config = dict(
    model='class-conditioned image flow-matching model',
    dataset='photos of arthropod specimens (BIOSCAN-5M)',
    train_examples=195000,
    hidden_act='silu',
    weight_standardization=False,
    attention=True,
    upsampling='pixel_shuffle',
    residual_init='none',
    optimizer='adamw',
    eps=1e-08,
    max_grad_norm=1.0,
    batch_size=256,
    epochs=29.0,
    lr_schedule='cosine',
)
Rows from block 3 of a small class-conditioned image flow-matching model, named by matrix and row number. Rows with one number belong to one channel. Each number is 128 + 24 x the weight over its row's rms, rounded and kept within 0 to 255. All counts start at 0. After the name is the row's rms in percent of the matrix's.
After each channel's rows are labels from the 100 images, of 14848 (inputs lightly noised), where the channel reaches its highest value: "top examples" is what is common among them; "peak at" is the part of the image that holds the peak. Only what is clearly more common there than usual is listed. The data: photos of arthropod specimens (BIOSCAN-5M).
# convs0: first 3x3 conv (model.enc.1.1.convs.0.weight, 128x128x3x3, each kernel summed), inputs 0-127
# convs1: second 3x3 conv (model.enc.1.1.convs.1.weight, 128x128x3x3, transposed, each kernel summed), outputs 0-127

convs0.96 129 [137 138 153 107 103 127 102 161 155  99 133 125 147 148 133 177 121 142 131 157 138 194 135 124 159 141 139 128 138 142 106 140 136 142 114  79 137 106 153 133  73 133 116 112 124 111 133  52 166 145 125 148 110 142 120 154 175 125 161 150 163 125 121 121 141 129 105 102 163 154 111 179 128 137 129 115 135 116 152 181 153 164 115 119 140 127 168 133 136 120 120 145 103 133 170 110 148 135  84 109 137  55 145 144 129  97 148 146 171 137 120 155 118 154 126 148 115 122 113 130 104 144 110 124 118 138 130  85]
convs1.96 140 [129 131  70 138 123 146 106 129 136 154 152 111  94 147  94  85 138 101 135 105 131 100 209 131  94 127 129 100 120 112 134 116 128  83 123 197 132 114 129 136 101 136 135 112 103 121 142 134  99 104 120 110  91 108 106 106  92 116 114 113 128 108 107 157 147 111 120 128 109 159 122 136  96 140 127 121 116 142 127 111 179 101 137 144 100 140 100 113 173 118  76 104 119 120 124 126 116 145 113 110 131 115 125 120  90 100 123 127  96  95 148  77 127 147 128 156 166 117 164 101 139  57 121 111 146  98 133 126]
top examples: order Hymenoptera
peak at: centre

convs0.38 092 [177  85 134 146 138 126 150 156  93 132 175 113 127 140 106 119  58 178 158 115 134 181 135 137  93 141 130 148 126  96 149 131 128 131 124 159 144 139 143 140 161 171 144 105 161 156  99 158 140 127 105 141 125 154 173  95 124 125 138 116 140 112 130  77 114  92 158 133 158 128 128 115 129 145 129 146 136 139  86  80 137 127 104 132  83 121 103 106 109 101 109 112 128 130 115  84 162 151 136 139 146  61 150 120 132 118 160  97 121 137 125 182 156 149 148 128 151 112 141 119 118 149 123 134 130 146 132 127]
convs1.38 116 [114 124 134 105 155 130 139 105 171 136 144 111 112 104 154 108 145 119 125 124 155  50 116 119 100 129  81 134 136 163  96  99 135 161 135 147 148 158 136 136 101 134 133 155 157  84 131 168 126  79 130 148 126  87 105  63 133 142 132 116 107  97 185 180 133 121 141 124 131 132 114 160 134  97 124 118 101 105 123  58 118 132 132 119 107 121 119 115 112 144  92 184 111 132 100 154 133 126 125 139  88 150 114 109 140 101 132 100 111 113 132 143 125 148 127 108 142 109 147 110 169 144 114 128 133 124 137  87]
top examples: order Diptera
peak at: centre

convs0.55 097 [129 127 172 121 130 110  77  99 124 149  66 130 135 141 110  86 128 126 134 114 123  97 138 127 105 143 110 134 128 115 129 123 169 131 142 162  58 168 144 100 152 158 121 150 151 153  92 144 125 145 138 137 130 121 134 127 143 140 121 109 116 113 106 129 139 152  89 117  59 147 136 124 105 127 149 144 129 166 175 146  86 126 143 127 151 145  79 127 107 125 165 139 120 118 146 116 123 129  97 148 124  88 118 104 125 109 116 134   8 137 127 128 140 119 128 152 121 129 141 147 126 124 123 132 141 128 109 120]
convs1.55 121 [159 107  58 153 114 152 145 161 159 130 115 145 104  54 124 118 140 108 132 128 170 123 120 160 114 127 124 138 112 182  94 146  78 171 153 103 156 113 168 170 150 142 139  62 100 138 132 157 109 106 129 142 129 147  76  91  85 144 143 122 118 103 133 121 116 120 123 149 118 135 132 134 129 149 137 128 146 143  83 118 100 123 133 117 115 127  89 151 136 165  86 109 150 135 101 131 133 146 137 105 148  92 180 112 107 119 151 117 143 121 109 128 142 119  99 140 116 130 142 152 156 137 112 111 123 127 136 138]
top examples: order Lepidoptera
peak at: centre

convs0.120 103 [121 126 141 142  96 151  97 130  96 142 112  82 140 133 114 137 107 106 125 116 121 154 105 102 107 127 129 112 114  99 142 118  93 117 108 118 160  88  95 140 135 124  87 157 147 108 134 173 115  84 137 130 121 113 143 124 139 123 158 150 129  92 147 119 133 118  79 158 151 127 136 160 114 140 111 134 129 165 150 155 121 123  94  72  83 113 165 131 141 127 142 112 119  55 124 117 147 121 104 148 136  72 117  77 136  45 110 117 120 126 102 152 143 153 146 162 134 133 157 149 119 112 122 133 143 140 165 145]
convs1.120 132 [157  81 126 138 167 134  96 140 115 112 138 126 128 138 147 101 132 129 137 129 155 100 128 173 108 138 112 144 122 177 141 154  96 112 143 116  87 140 151 124 118 116 141 104  98 164 120  80 125 107 151 134 133 135  96  96 117 175 140 126 148 156 166 204 124 110 130 129 152 118  91 122 133 134 159 133 132 127  96 112 142 107 127 103 114 109 124 126 122 154 117  77 168 181  89 169 113 132 124 126 115 132 186 118 127 120 156 121  88 123  92 144 137  99  89 173 140 119 158 100 169 131 104 113 120 113 128 137]
top examples: order Coleoptera
peak at: centre

convs0.0 083 [137 143 144 163 112 191 170 110 144 134 153 115 147 122 110 142 175 122 123 117 113 105 133 159 145 107 152 142 147 117 152 131 155 138 154 155 153 104 152 147 172 183 165 128  94 109  99 133 127 140 163 107 139 163 138 165 152 140 135 125 114 162 165 142 140 125 131 130 152 159 143 115 146 166 161 142 165 112 152 106 143 118 117 143 107 138 176 139 143 126 123 136 114 137 129 115  78  98 178 112 163 112 124 142 114 150 134 112  77 138 130  79 116 134 128 122 170 142 145 135 150 128 111 153  65 116 132 163]
convs1.0 076 [104 131 155  90 141 123 121 140 121 103 122 150 111 150 131 140 153 130 142 108 128 110 113 101 123  95 104 154 156 160 146 122 120 133 138 108 113 139 110 139  92  85  87 107 158  95 138 153 154 120  82  86 144  92 146  49 104 133 132 167 138  79 119 127 138 148 152 170 146 128 114 131 121 164 137 150 137 123  94 178 165 148 128 103 132 128  69 146 170 134 131 124 120 117  91 163 123 134 104 121 112  84 101 101 121 114 137 127 120  98 133 114 141 123 146 117 119 135  98 137 138 107 136  89 155 125 122  62]
top examples: order Hymenoptera
peak at: centre

convs0.97 144 [107 106 146 114 139 120 126 122  97 144 154  84 132 123 112 170 128 148 155 121 130 186 146 131 131 153 145 110 149 125 120 147 153 125 133 142 131 144 152 132  96 147 131 123 116 136 153 128 178 144 159 150 116 169 148 152 157 135 145 150 222 112 152 129 147 129 129 128 195 177 116 148 169 128 157 143 147 130 153 177 216 152 123 138 144 170 136 142 128 140 116 135 123 149 148 117 148 136 102 144 139 100 152 140 133 112 124 149 160 151 143 152 147 125 140 169 154  99 128 129 126 144 138 128 125 146 139 120]
convs1.97 122 [122 124 124 151 146 152 144 112 158 106 133 167 147 109 120 135 164 142 153 113 150 171  99 118 171 123 153 108 150 107 149 137 149 121 162 135 123 139 135 118  67 152 138 177 100 114 134 163 135 137 159 127 146 139 164 160 126 149 124 123 113 119 164 175 108 134 120 147 110  92 162 119 158 137 127 101 114 111 105 116 150 130 108 141 141 104 181 124 130 112 118 111 121 129 132 131 158 163  94 123 109 131 143 111 165 167 166 171 146 119 141 145 152 137 128 180 113 119 189  65 141  71 121 145 115 133 133 118]
top examples: order Diptera
peak at: middle right; centre

convs0.107 097 [153 127 104 139 108 119 181 174 165 126 185 132 158 118 117 149 121 108 140 122 132 159 115  91 124 126 100 141  81 129 104 136 149 140 109 134 126 135 126 154 145 132 122 102 125 114 150  81 158 149 146 136 110 136 157 125 149 147 162 154 159 136 149 149 156 105 124 139 171 116 135 165 157 138 123 137 144 143 155 181 186 153 121 122  93 117 154 160 133 115 117 152 120 152 138 145 133 119  90 156 163  44 131 137 134  94 137 108 150 137 112 138  85 178 141 168 145 126 146 137 150 128 125 137 118 151 144 122]
convs1.107 122 [108 118 106 135 107 150 108  78 103 134 154  92 144 128  89 101 143 149 132 144 156 136 155 181 117 136 160 106 146 125 147 132 129 115 115 127 148 117 150 134 135 119 111 172 143 123 154 107 134  53 158 135 103 111 111  93 106 103 146 130 143 137 120 172 157 105 116 132 132 112 124  62 122  86 141 104 109 159 126 130 101 137 110 158 117 129 130 144 175 140 141  50 114  96 101 129 155 149 136 154 120 146 127 145 146 144 117 138 151 141 140 105 161  86 146 102 131  90 133  89  91 162 146 132 107 117 118 141]
top examples: order Hemiptera; order Thysanoptera
peak at: centre

convs0.33 096 [111 163 137 140 117 112  90 171 118 120 123  99 151 125  86 100 140 111 135 133 158 131 129 129 126 115 165 135 131 131 125 117 150 136 137 120 107  81  93 123 134 151 134 111 129 130 147 110 107 139 141 151 139 138 121 123 139 110 150 138  94 134 131 141 108  83  35 142 104  99 138 162  92 141  87 110 131 117 158 189  44 123 129 148  65  72 136 118 151 160 129 134 139 129 182 145  97 129 131 127 132 137 125 141 130 149 122 155 132 117 140 140  99 138 145 108 135 154 155 150  82 120 139 139 126 139 147 133]
convs1.33 075 [138 113 130 119 173 174 111 119 131 111 140 162  93  81 136  97 135 157 146  89 121 120 138 125 122 136 101 143 120 141 189 115  99 189 161 125 153 130 133 122 137  91 163 145 164 145  96 105 130 102 143 130 130 131 165 123 122 156 112 130 136 131 132 149 188 133 143 159 127 131 103 103 133 123 148  98 127 152 118 120 113 105 133 112 138 110 119 134 115 113 123 103 123 163  88  81 125 115 144 106  90 127 163 132 157 106 191 109 102 130  90 138 135  86 154 170 102 156 158 107 174 132 100 153 130 120 111 130]
top examples: order Coleoptera
peak at: bottom left

convs0.113 088 [126 154 131  70 127 106 111  87 167 102  91 155 141  75 135  62 143  72 144 131 113 160 155 112 136 125 123 112 108 132 123 122 102  89 148 121  74 139 127 136 138 131 134  76 128  96 124  98 116 110 113 110 135 139 140 155 136 124 111  83  97 150 118 134 134 150  52 110 113 119 115  91  96  91 138 148 126 133 132 128  91 131 129 130 112 124 119 113 152 149 113 125 116 115 167  95 125 135 145 141 130 133 144 139 134 129 134 135  57 135 138 154 128 131 127 130  79 135 127 118 136 101 119 155  69 141 128 143]
convs1.113 089 [127 144 129 159 151 153 165 136 106 164 122 107  84 145 170 154 105 132 148 104 145 119 123 116 156 137 117 155 153 104 117 131 158 200 128 174 152 141 164 145 135 133 128  95  93 117 136 141 137 104 184  67  97 110 132 125 117 134 104 132  94  75 136  88 176 127 157 134 129 103 122 143 148 167 120 123 140 149 134 109 132 128 112 118 141 117 145 149 128 102 112 100 131 137  99 176 118 136 111 144 130 136 116 114 126 167 131 173 133 134 160 108 145 161 115 172 138 128 103 133 118 126 126 106 136  84 177 104]
top examples: order Diptera
peak at: centre

convs0.91 098 [124  95 135 162 116 102  84 132  79 125 125 121 105 167 132 102  67  90 107 135 103 122  97 125  87  96  98 152 118 115 126 129 102 160 122 132 136 139 137  61 135  96 115 126 112 147 122 152 119 184 113 126 114 124 135 130 125 103 137  94 122 132 129  97  74 141 173 124 107  94 155 120 106 109 152 140 129 111 126 117 100 119 137 140 139 147 140  92  86 129 111 134 140 121 139  80 114 150 105 108 125  99 111  96 113 148 127 146 153 138 129 117 142 131 111  89 100 124 109 107  85  93 146 120 172 162  99  80]
convs1.91 113 [145 129 149 145  90 110 105 177 136 105 111 124 100  96 155 147 111 157 133 148  84 154 128 159 187 101 162  97 134  88 160 149 139  84 159 159 120 132  84 167 139 104 157 111 132 155 113 128 117 127  91 111 121 148  97 184 137 133 144 138 136 119 150  56 141 134 118 149 112 131 139 100 115 142 127 133 155 136 143 128 132  92 131  80 107 151 155 149 158 151 141 127 114 110 149 128  98 138 167 122 122 122 118 104 125 152 116 135 118 153 142 135 154  97 145 124 121 145  97 130 113 149 168 138 123 148 126 192]
top examples: order Diptera
peak at: bottom left

convs0.105 108 [140 149 150 112 154  99 150 138 125 108 103 151 134 130 132 144 139 140 150 140 150 184 130 142 124 134 101 155 133 114 119 139 128 124 133 130 117 139 163 125 114 147  82 124 127 129 117  56 162 157 139 131  88 135 139 164 171 126 142 145 192 121 133 124 133 110  88 141 117 122 114 170 133 137 118 146 157 101 176 188 145 156 124 123 119 132 129 127 124 145 129 125 108 112 176 115 162 129 115 154 158  23 139 151 119  98 148 159 124 154 140 132 140 149 154 142 129 110 113  99 146 134 120 142  95 137 144  94]
convs1.105 131 [120 128 107 118 132 134  98  89 112 134 122  72 129 146  88 121 127  95 113 127 134 102 190 172  95 100 130 113 163  85  99 122 139  98  87 179 150 127 130 157  97 142 107 137 125  94 144 130  86  65 128 111  85 133 108  91  92 120 106 130 125 119 121 154 143  99  99 108  96 149 120  92 120 118 148 126 115 143 146 147 163 114 143 133  86 120 112 120 149 116 124  97 120 133 120 103 138 140 115 143 121 147 109 127 104 126  93 116 107 117 158  65  98 143 132 103 161 124 147  93 119 127 134 116 161 107 138 161]
top examples: order Hymenoptera
peak at: centre

convs0.45 092 [ 97 134 126 145 115  95 161 167 120 107 145 134 121 124 152 151 111 123 128 150 110 117 127  76 105 123 138 101 129 154 136 133 128 141  97 109 114 121 130 155 110 132 105 113 136 117 170 153 132 170 128  99 130 119 167  95 111 111 137 159 144 100 116 180 131 120 166 132 136 174 127  95 135 133 116  84 120 165 105 110 142 119  91  92 131 126 108 132 137 112 116 116 100 131 163 138 130 141 140 124 135  84 126 111 113 147 109 109 203 126 101 111 116 131 115 147 133 133 119 147 108 134 121  90 240  87 127 111]
convs1.45 115 [130 144  66 108 114 142 128  94 124 135 121 124 122  87 173  98 168 174 109 112 171 149 111 138 162 129  91 106 138 137 170 138 140 152 155 102 141 105 120 124 111 140 113 141 117 127 150 107 151  93 108 121 103 131 146 146 146 133 143  89  82 142 131 196 175 143 128 118 109 171 107 142 136 113 142 135 106 152 108 166 114 122 107 168 140  94 142 129 176 118 127  97 111 107  87 165 133 146 135 123 131 158 157  74 153 116 129 141 127  83 136 117 127 129 154 139  88 130 111 152 140 131  98 137 122 100 119 137]
top examples: order Coleoptera
peak at: centre

convs0.19 149 [117 166 150 132 159 175 132 127 143 147 106 143 145 132 139  99 146 115 115 141 144 141 137 139 151 130 154 159 154 155 130 148 125 154 143 138 125 156 123 143 132 154 158 124 168 165 130 139 137 134 136 123 159 170 121 151 140 137 167 149 110 139 157 166 168 162 120 182 111 156 118 147 124 157 137 163 159 147 158 176  90 137 130 161 139 161 173 148 156 165 159 166 154 161 169 146 134 138 142 140 152 159 149 145 144 164 154 118  83 140 148 125 132 142 163 146 118 149 141 165 144 133 138 163  81 145 147 102]
convs1.19 076 [157 109 108 143 105  89 108 104 102 110 118 133 107  79 150 154 130 106 142 148 102 137 125 111 135 155  91 151 104 144 104 109 152 142 160 155 109 132 169 139 130 103 111 101 114 128 110 123 104 115 158 111 127 147 144  97 153 106 114 139  98 128 159 129 122 113 131 137 142  64  92 154 149 172 132 136  76 109 119  99 162 129 176 113  93 139 154 149 161 139 130 139 100 132  90 149  96 112 135 130 134 133 153 153 139 141  80 136 122 117 127 113 113 100  90 190 177 120 160 107 127 150 164  91 109 110 150 114]
top examples: order Diptera
peak at: centre

convs0.53 139 [166 148 118 155 137 166 141 152 124 163  75 163 148 100 113 110 144 121 132 110 132 107 126 135 156 128 124 128 131 158 144 112 146 151 164 103 115 114 131  89 159 167 141  83 170 138 141 167 135 160 135 121 181 150 147 105 117 141 109 116 149 139 156 155 153 148 139 160 146 116  90 145 138 138 112 126 167 145 155 175 128 149 148 149 126 108 105 135  86 149 132 144 141 147 139 171 120 117 114 131 131 148 139 145 149 104 137 128  88 132 144 115 117 157 140 163 118  88 175 157 131 128  87 133  50 145 149 106]
convs1.53 115 [130 131  92 128 119 127 116  80 158 159 173 123 113  95 115 136 133 104 150 146 150 162  95 130 165 160 106 142 117 165  89 147 111 138 118 111 115 106 143 105 149  99 115  52  90 138 103 110 124  70 153 102 133 157 108 134 155 142 117 120 141 111 117 106 139 111 119 112  87 128 135 130 152 115 134 135  93 106 112 153 151 169 166 156 155 140 113 134 122 181 129 146 130 146 111 147 163 158 157 156 121 124 167 121  98 164 139 179 130 124 150  86 165 110 144 103 137 132 110 158 125 125 152 127 137 148 113 113]
top examples: order Diptera
peak at: centre

convs0.80 090 [132 117 145 184 124 127  57 136 144 113 134 139 138 132 108  57  96 151 119 143 138 141 107 115  96 143 137 124 151  93 121 121 146 115 111 138 117 109 134  99 129 135 150 138 121 142 143 135 126 158 117 158 161 146 148 141 100 105 131 127  78  96 140 107 128 136  90 134 114 119 152 130 104 129 120 148 115 108 138 145  24 141 193 141  76 124 135 121 141 120 110 170 149 122  95 138 168 150 146 121 137 145 159 131 131 108 111 132 146 122 137 121 131 124 129 115  93 187 131 135 163  96 145 130 156 135 118 119]
convs1.80 099 [122 125 125 130 149 167 149 135 102 112 113 149 107 121 118 135 150 128 140  92  86 114 147 117 158 141 100 175 115 188 114 122  81 154 108 117 127 129 131 130 151  79 148 123  88 153 100 107 121 136 138 155 114 106 145 101 159 141 146 132 148 149  87 176 182 133 115 136  83 121 118 108 123 145 127 148 128 148 144  89 112 129  79 148 112 146  93 170 131 126 105  97 126 113 122 112 132 141 147 114 144 115 151 130 101 166 189 126 102 117 135  86 160 156 100 164 151 120 173 127 163 152 139 139 135 112 143 156]
top examples: order Coleoptera
peak at: bottom right