From a checkpoint of a small class-conditioned image flow-matching model.
Model: 48-pixel images, arch unet, activation silu.
Rows from block 7 of a small class-conditioned image flow-matching model, named by matrix and row number. Rows with one number belong to one channel. Each number is 50 + 10 x the weight over its row's rms, rounded and kept within 0 to 99. All counts start at 0.
After each channel's rows are labels from the 100 images, of 14848 (inputs lightly noised), where the channel reaches its highest value: "top examples" is what is common among them; "colour at peak" is the nearest of a few named colours to the mean colour under the peak. Only what is clearly more common there than usual is listed. The data: photos of arthropod specimens (BIOSCAN-5M).
# convs0: first 3x3 conv (model.mid.2.convs.0.weight, 192x192x3x3, each kernel summed), inputs 0-191
# convs1: second 3x3 conv (model.mid.2.convs.1.weight, 192x192x3x3, transposed, each kernel summed), outputs 0-191

convs0.35:38 43 54 39 40 48 43 45 29 45 54 47 53 54 57 39 45 55 45 45 77 56 54 55 59 38 35 54 49 33 60 40 62 45 51 39 54 40 39 52 45 52 27 36 42 29 55 54 52 49 53 49 42 42 51 47 46 62 29 46 42 43 37 49 43 50 26 62 41 58 35 42 40 62 53 42 39 42 47 36 54 35 59 42 54 46 52 44 37 48 57 46 38 49 64 37 20 38 49 39 52 61 61 33 37 44 32 44 60 44 64 40 60 36 52 73 42 48 26 40 44 48 67 48 43 39 39 55 60 67 50 56 30 38 47 34 52 74 50 53 33 58 40 46 46 47 46 45 53 46 50 58 50 45 65 38 40 53 44 50 33 48 52 56 54 42 42 59 37 51 60 56 56 49 47 54 42 50 34 31 52 56 44 62 58 60 53 54 49 52 49 64
convs1.35:46 43 57 67 60 71 78 51 70 64 56 65 46 67 47 45 33 49 52 51 44 55 48 48 57 55 67 56 52 48 56 45 47 60 49 39 44 47 45 59 44 62 55 55 59 61 55 66 50 47 52 51 55 53 49 30 42 52 56 53 53 57 51 59 48 67 70 31 70 48 54 48 57 55 51 63 56 51 61 58 67 40 66 40 54 33 42 34 66 52 37 52 22 54 43 64 55 45 64 57 53 43 20 48 67 62 64 54 38 59 45 52 43 57 50 44 67 61 57 47 41 67 61 55 62 55 54 49 57 31 37 46 55 61 55 44 58 49 54 46 40 61 46 57 45 41 53 46 29 42 56 51 45 44 31 61 68 53 51 47 51 54 50 34 44 42 41 54 65 41 47 69 56 52 47 55 52 60 48 42 59 51 39 32 44 60 39 50 70 38 45 44
top examples: order Coleoptera
colour at peak: brown

convs0.156:37 21 37 29 47 39 44 54 66 47 63 62 53 40 56 41 68 61 66 46 65 50 63 37 42 47 47 36 42 39 47 41 40 45 48 46 38 54 34 55 49 29 57 45 50 49 44 53 31 50 46 51 55 52 48 53 44 60 47 50 45 56 31 38 49 44 33 54 56 55 41 47 52 32 37 54 24 42 43 34 50 51 60 55 31 56 50 44 53 29 49 42 41 48 51 36 43 48 40 44 45 43 32 52 49 50 38 41 44 65 58 42 50 47 54 33 40 52 63 48 59 39 43 45 49 54 33 22 44 37 28 42 34 39 67 50 60 55 50 60 43 49 61 55 48 62 41 30 53 52 45 54 40 51 54 30 34 65 29 49 47 44 47 36 53 49 39 46 34 48 35 41 45 36 44 54 46 54 48 54 64 42 57 45 48 39 42 53 43 49 36 49
convs1.156:53 36 55 55 60 55 51 59 53 64 51 51 58 43 52 58 49 44 67 42 51 53 34 41 58 41 63 59 40 62 73 61 36 42 56 41 49 41 55 52 59 44 35 38 25 31 63 52 48 48 57 37 37 47 55 55 69 62 55 45 69 72 63 54 54 43 60 62 47 50 55 55 43 66 33 34 49 60 62 54 49 54 46 54 48 48 60 54 38 57 49 52 48 40 47 59 50 54 49 52 71 55 52 58 51 64 78 56 54 57 60 48 43 33 43 42 50 54 57 54 58 41 47 57 47 50 65 50 32 46 51 51 56 68 53 51 46 45 61 42 44 55 35 39 58 42 31 71 50 35 44 46 77 53 55 43 68 45 45 39 49 51 52 64 49 46 45 18 52 49 64 52 59 37 43 72 42 53 56 63 48 37 46 46 73 46 64 60 51 53 47 42
top examples: order Coleoptera
colour at peak: grey

convs0.69:49 48 57 69 37 46 65 39 49 52 54 45 49 36 34 49 35 73 47 55 43 45 37 51 48 37 43 52 40 39 65 38 40 42 42 63 71 34 31 42 48 50 61 48 47 39 30 45 57 43 53 44 57 32 60 41 52 44 54 72 57 64 44 08 43 53 51 38 49 38 55 43 40 44 54 43 35 57 38 43 36 45 46 41 52 45 59 59 45 49 22 42 54 41 58 53 36 45 53 47 47 49 53 57 50 43 42 44 59 36 50 39 59 62 48 59 43 55 50 67 40 49 70 49 60 39 39 42 49 56 47 47 47 45 46 43 47 74 51 41 48 52 43 55 47 49 20 34 46 50 52 68 44 54 56 61 44 49 34 35 50 32 57 54 38 47 43 42 49 34 47 38 54 43 45 58 49 46 36 53 37 45 46 51 53 59 41 65 45 60 52 50
convs1.69:55 55 35 32 65 58 48 64 49 55 49 69 65 38 50 49 44 38 54 44 51 56 62 49 52 48 52 35 71 49 53 55 50 58 52 30 47 42 59 54 60 49 44 45 58 47 71 36 57 40 49 55 57 56 75 54 66 46 63 39 49 33 22 57 40 41 42 61 60 51 54 59 51 56 64 57 48 36 51 35 51 42 51 44 52 55 31 58 38 43 53 40 37 62 43 34 51 50 44 51 63 53 48 49 47 57 78 47 41 60 49 45 60 42 52 36 42 59 62 17 71 43 46 52 35 40 65 44 40 37 48 53 50 49 51 44 51 49 45 46 45 47 51 33 47 60 51 39 38 51 65 44 58 53 44 59 44 71 40 60 63 57 39 67 62 42 51 57 32 55 35 73 48 47 64 41 49 47 51 50 53 54 41 40 47 35 53 59 42 48 45 35
top examples: order Coleoptera
colour at peak: grey

convs0.165:40 39 64 26 40 50 54 45 59 43 37 44 52 55 63 47 44 55 61 61 62 48 52 47 55 36 50 63 49 40 54 40 60 43 39 22 49 43 59 62 53 44 46 58 72 38 33 50 36 35 32 45 43 41 51 47 37 68 41 50 25 54 45 56 50 50 36 58 40 50 47 50 44 42 50 55 52 70 40 40 45 65 38 61 49 49 43 51 56 47 71 52 43 33 69 39 42 33 46 45 48 56 82 43 48 40 43 42 52 54 56 29 44 61 48 68 64 33 33 45 24 41 42 45 42 39 42 55 60 50 40 51 39 41 45 44 52 56 44 48 41 52 50 47 59 55 44 53 40 57 39 40 63 51 73 44 44 40 55 60 45 48 24 47 52 57 41 46 44 41 34 59 55 59 47 66 48 51 55 51 48 49 49 52 53 41 39 40 50 46 61 47
convs1.165:54 52 59 54 53 49 50 71 59 56 50 60 64 42 46 54 53 34 50 42 54 66 63 41 46 71 56 50 47 65 46 57 32 51 48 52 59 62 51 51 50 41 26 40 51 54 81 48 59 63 54 55 53 53 55 55 44 43 47 51 50 34 46 51 54 65 77 37 56 63 51 66 38 75 62 48 48 32 54 52 50 43 56 44 58 45 58 50 59 64 53 53 46 47 46 69 44 60 54 56 46 44 46 63 49 57 66 52 25 43 36 57 48 46 56 39 41 54 66 45 51 48 54 54 44 56 53 27 44 58 40 52 42 65 63 63 71 46 45 55 51 64 26 50 58 65 61 38 48 48 44 61 59 47 37 53 65 55 52 50 41 46 69 45 45 75 39 59 57 60 52 64 46 28 67 50 51 41 44 47 40 48 40 60 48 53 42 66 38 48 44 41
top examples: order Coleoptera
colour at peak: grey; brown

convs0.138:43 36 29 54 44 58 47 52 26 55 57 39 46 60 48 41 28 41 57 44 54 54 52 41 49 39 50 56 44 54 54 49 39 39 42 66 53 40 37 32 43 42 50 54 54 60 68 38 47 51 54 41 33 44 16 37 39 45 23 46 53 51 50 44 50 45 73 52 42 37 42 49 55 52 43 43 10 56 46 56 55 48 18 46 55 45 53 52 56 51 51 46 32 50 60 38 48 42 44 50 51 38 39 44 48 50 46 47 53 56 56 46 40 62 39 58 22 45 48 27 52 33 46 44 50 51 42 40 44 21 53 63 34 64 58 47 62 56 46 47 52 52 52 45 43 57 48 39 39 46 56 27 55 54 56 49 55 51 53 52 54 54 47 47 51 61 53 40 51 45 55 53 45 54 34 72 42 52 54 56 53 56 40 38 50 51 44 46 52 48 53 39
convs1.138:50 59 21 43 48 58 18 46 63 24 48 66 70 39 51 29 54 62 53 49 76 19 48 45 44 49 51 42 49 44 63 64 67 63 55 42 38 56 59 60 27 50 51 46 61 39 39 33 45 43 44 42 51 44 51 46 48 51 51 47 43 30 46 50 28 58 59 49 52 66 57 50 40 67 60 54 57 43 56 46 48 47 53 35 37 46 55 51 48 55 41 54 57 42 48 58 49 50 35 55 58 53 48 46 58 57 66 40 37 40 48 48 56 40 42 45 48 57 49 61 66 48 57 55 61 44 44 56 54 40 49 53 61 58 58 59 60 41 36 54 44 59 45 43 41 52 45 48 70 63 45 65 46 64 53 44 47 56 50 35 54 60 63 56 50 35 40 62 40 33 50 60 59 59 61 53 62 56 36 27 51 52 50 51 45 54 49 50 48 49 32 49
top examples: order Coleoptera
colour at peak: white

convs0.88:50 54 51 66 44 46 31 57 42 49 47 34 49 31 41 51 60 40 44 50 48 32 50 78 61 45 57 45 52 45 48 51 53 56 43 39 55 42 47 51 65 63 45 30 76 32 61 61 49 63 55 60 53 73 42 54 54 41 51 43 38 46 47 25 57 55 18 52 60 49 57 59 34 51 40 50 55 50 52 55 56 63 40 58 63 51 53 49 69 52 44 49 48 47 50 63 59 43 51 69 48 59 45 51 51 48 33 46 61 65 48 47 25 67 57 50 45 52 54 45 42 40 44 51 39 58 40 48 50 53 45 38 54 59 30 33 47 50 62 58 44 51 52 53 58 41 45 68 30 64 48 37 49 35 67 52 56 59 57 45 55 55 42 54 49 60 55 45 55 48 41 17 40 66 45 50 44 63 50 35 49 66 54 47 63 47 51 56 61 47 49 44
convs1.88:51 59 56 50 49 53 45 29 69 51 37 44 57 45 56 53 57 53 47 53 67 36 60 40 48 55 51 50 36 66 51 46 59 46 63 47 49 43 48 57 43 33 70 65 25 74 66 49 57 45 40 53 48 48 81 51 43 59 67 35 54 40 44 76 56 37 66 53 48 51 57 51 53 43 63 59 44 47 42 61 44 55 62 57 47 50 58 50 40 45 65 54 55 50 44 42 49 58 46 42 58 56 69 52 46 52 91 50 44 47 52 45 64 41 42 23 63 52 46 79 52 61 47 59 55 55 57 61 48 45 59 41 43 53 59 63 70 30 42 40 48 50 60 51 52 58 59 52 54 50 47 40 53 62 41 57 58 46 56 46 37 38 61 46 56 44 51 59 51 65 71 50 49 51 47 47 52 43 50 60 59 48 53 65 65 47 45 52 61 48 54 52
top examples: order Lepidoptera
colour at peak: white

convs0.101:50 51 40 42 43 52 34 43 47 33 58 34 53 47 47 57 48 67 56 40 45 55 40 56 29 75 47 52 39 52 48 42 48 46 56 67 30 43 50 42 45 63 42 43 30 58 55 29 67 66 51 53 59 45 29 40 44 36 38 54 46 38 59 47 44 49 53 49 23 54 51 39 50 39 73 38 36 43 60 41 39 32 50 40 56 54 44 59 35 67 58 53 45 37 58 63 51 56 39 47 32 36 32 55 56 44 35 49 57 47 39 50 37 59 43 61 61 51 50 59 63 51 53 43 69 25 48 26 43 24 60 56 49 38 52 52 49 47 48 50 45 65 48 56 42 60 50 63 33 51 55 34 49 41 60 53 52 40 45 37 43 58 55 60 60 55 48 42 31 47 48 44 50 33 48 43 51 58 54 55 38 60 44 50 46 47 53 44 52 47 49 45
convs1.101:49 31 56 51 65 58 51 45 45 62 54 61 44 48 40 41 60 58 37 75 51 52 62 47 57 56 60 53 46 51 56 39 62 55 65 59 50 61 47 60 49 28 48 43 55 35 57 53 61 57 50 66 56 49 52 45 32 53 58 42 35 42 39 44 52 50 49 34 67 57 49 48 56 63 35 43 58 64 33 53 62 53 60 63 57 54 51 35 51 53 62 57 53 48 48 17 45 35 64 49 54 54 62 44 34 52 61 47 63 54 52 49 52 21 60 51 43 48 33 54 54 41 56 49 32 50 55 30 53 50 56 61 38 61 66 47 45 47 48 46 62 54 46 43 40 43 22 37 45 49 46 39 41 55 47 45 54 62 44 57 51 43 51 43 41 48 52 66 52 48 33 41 44 48 53 24 48 40 38 60 40 30 41 59 30 53 48 62 66 50 60 66
top examples: order Coleoptera
colour at peak: grey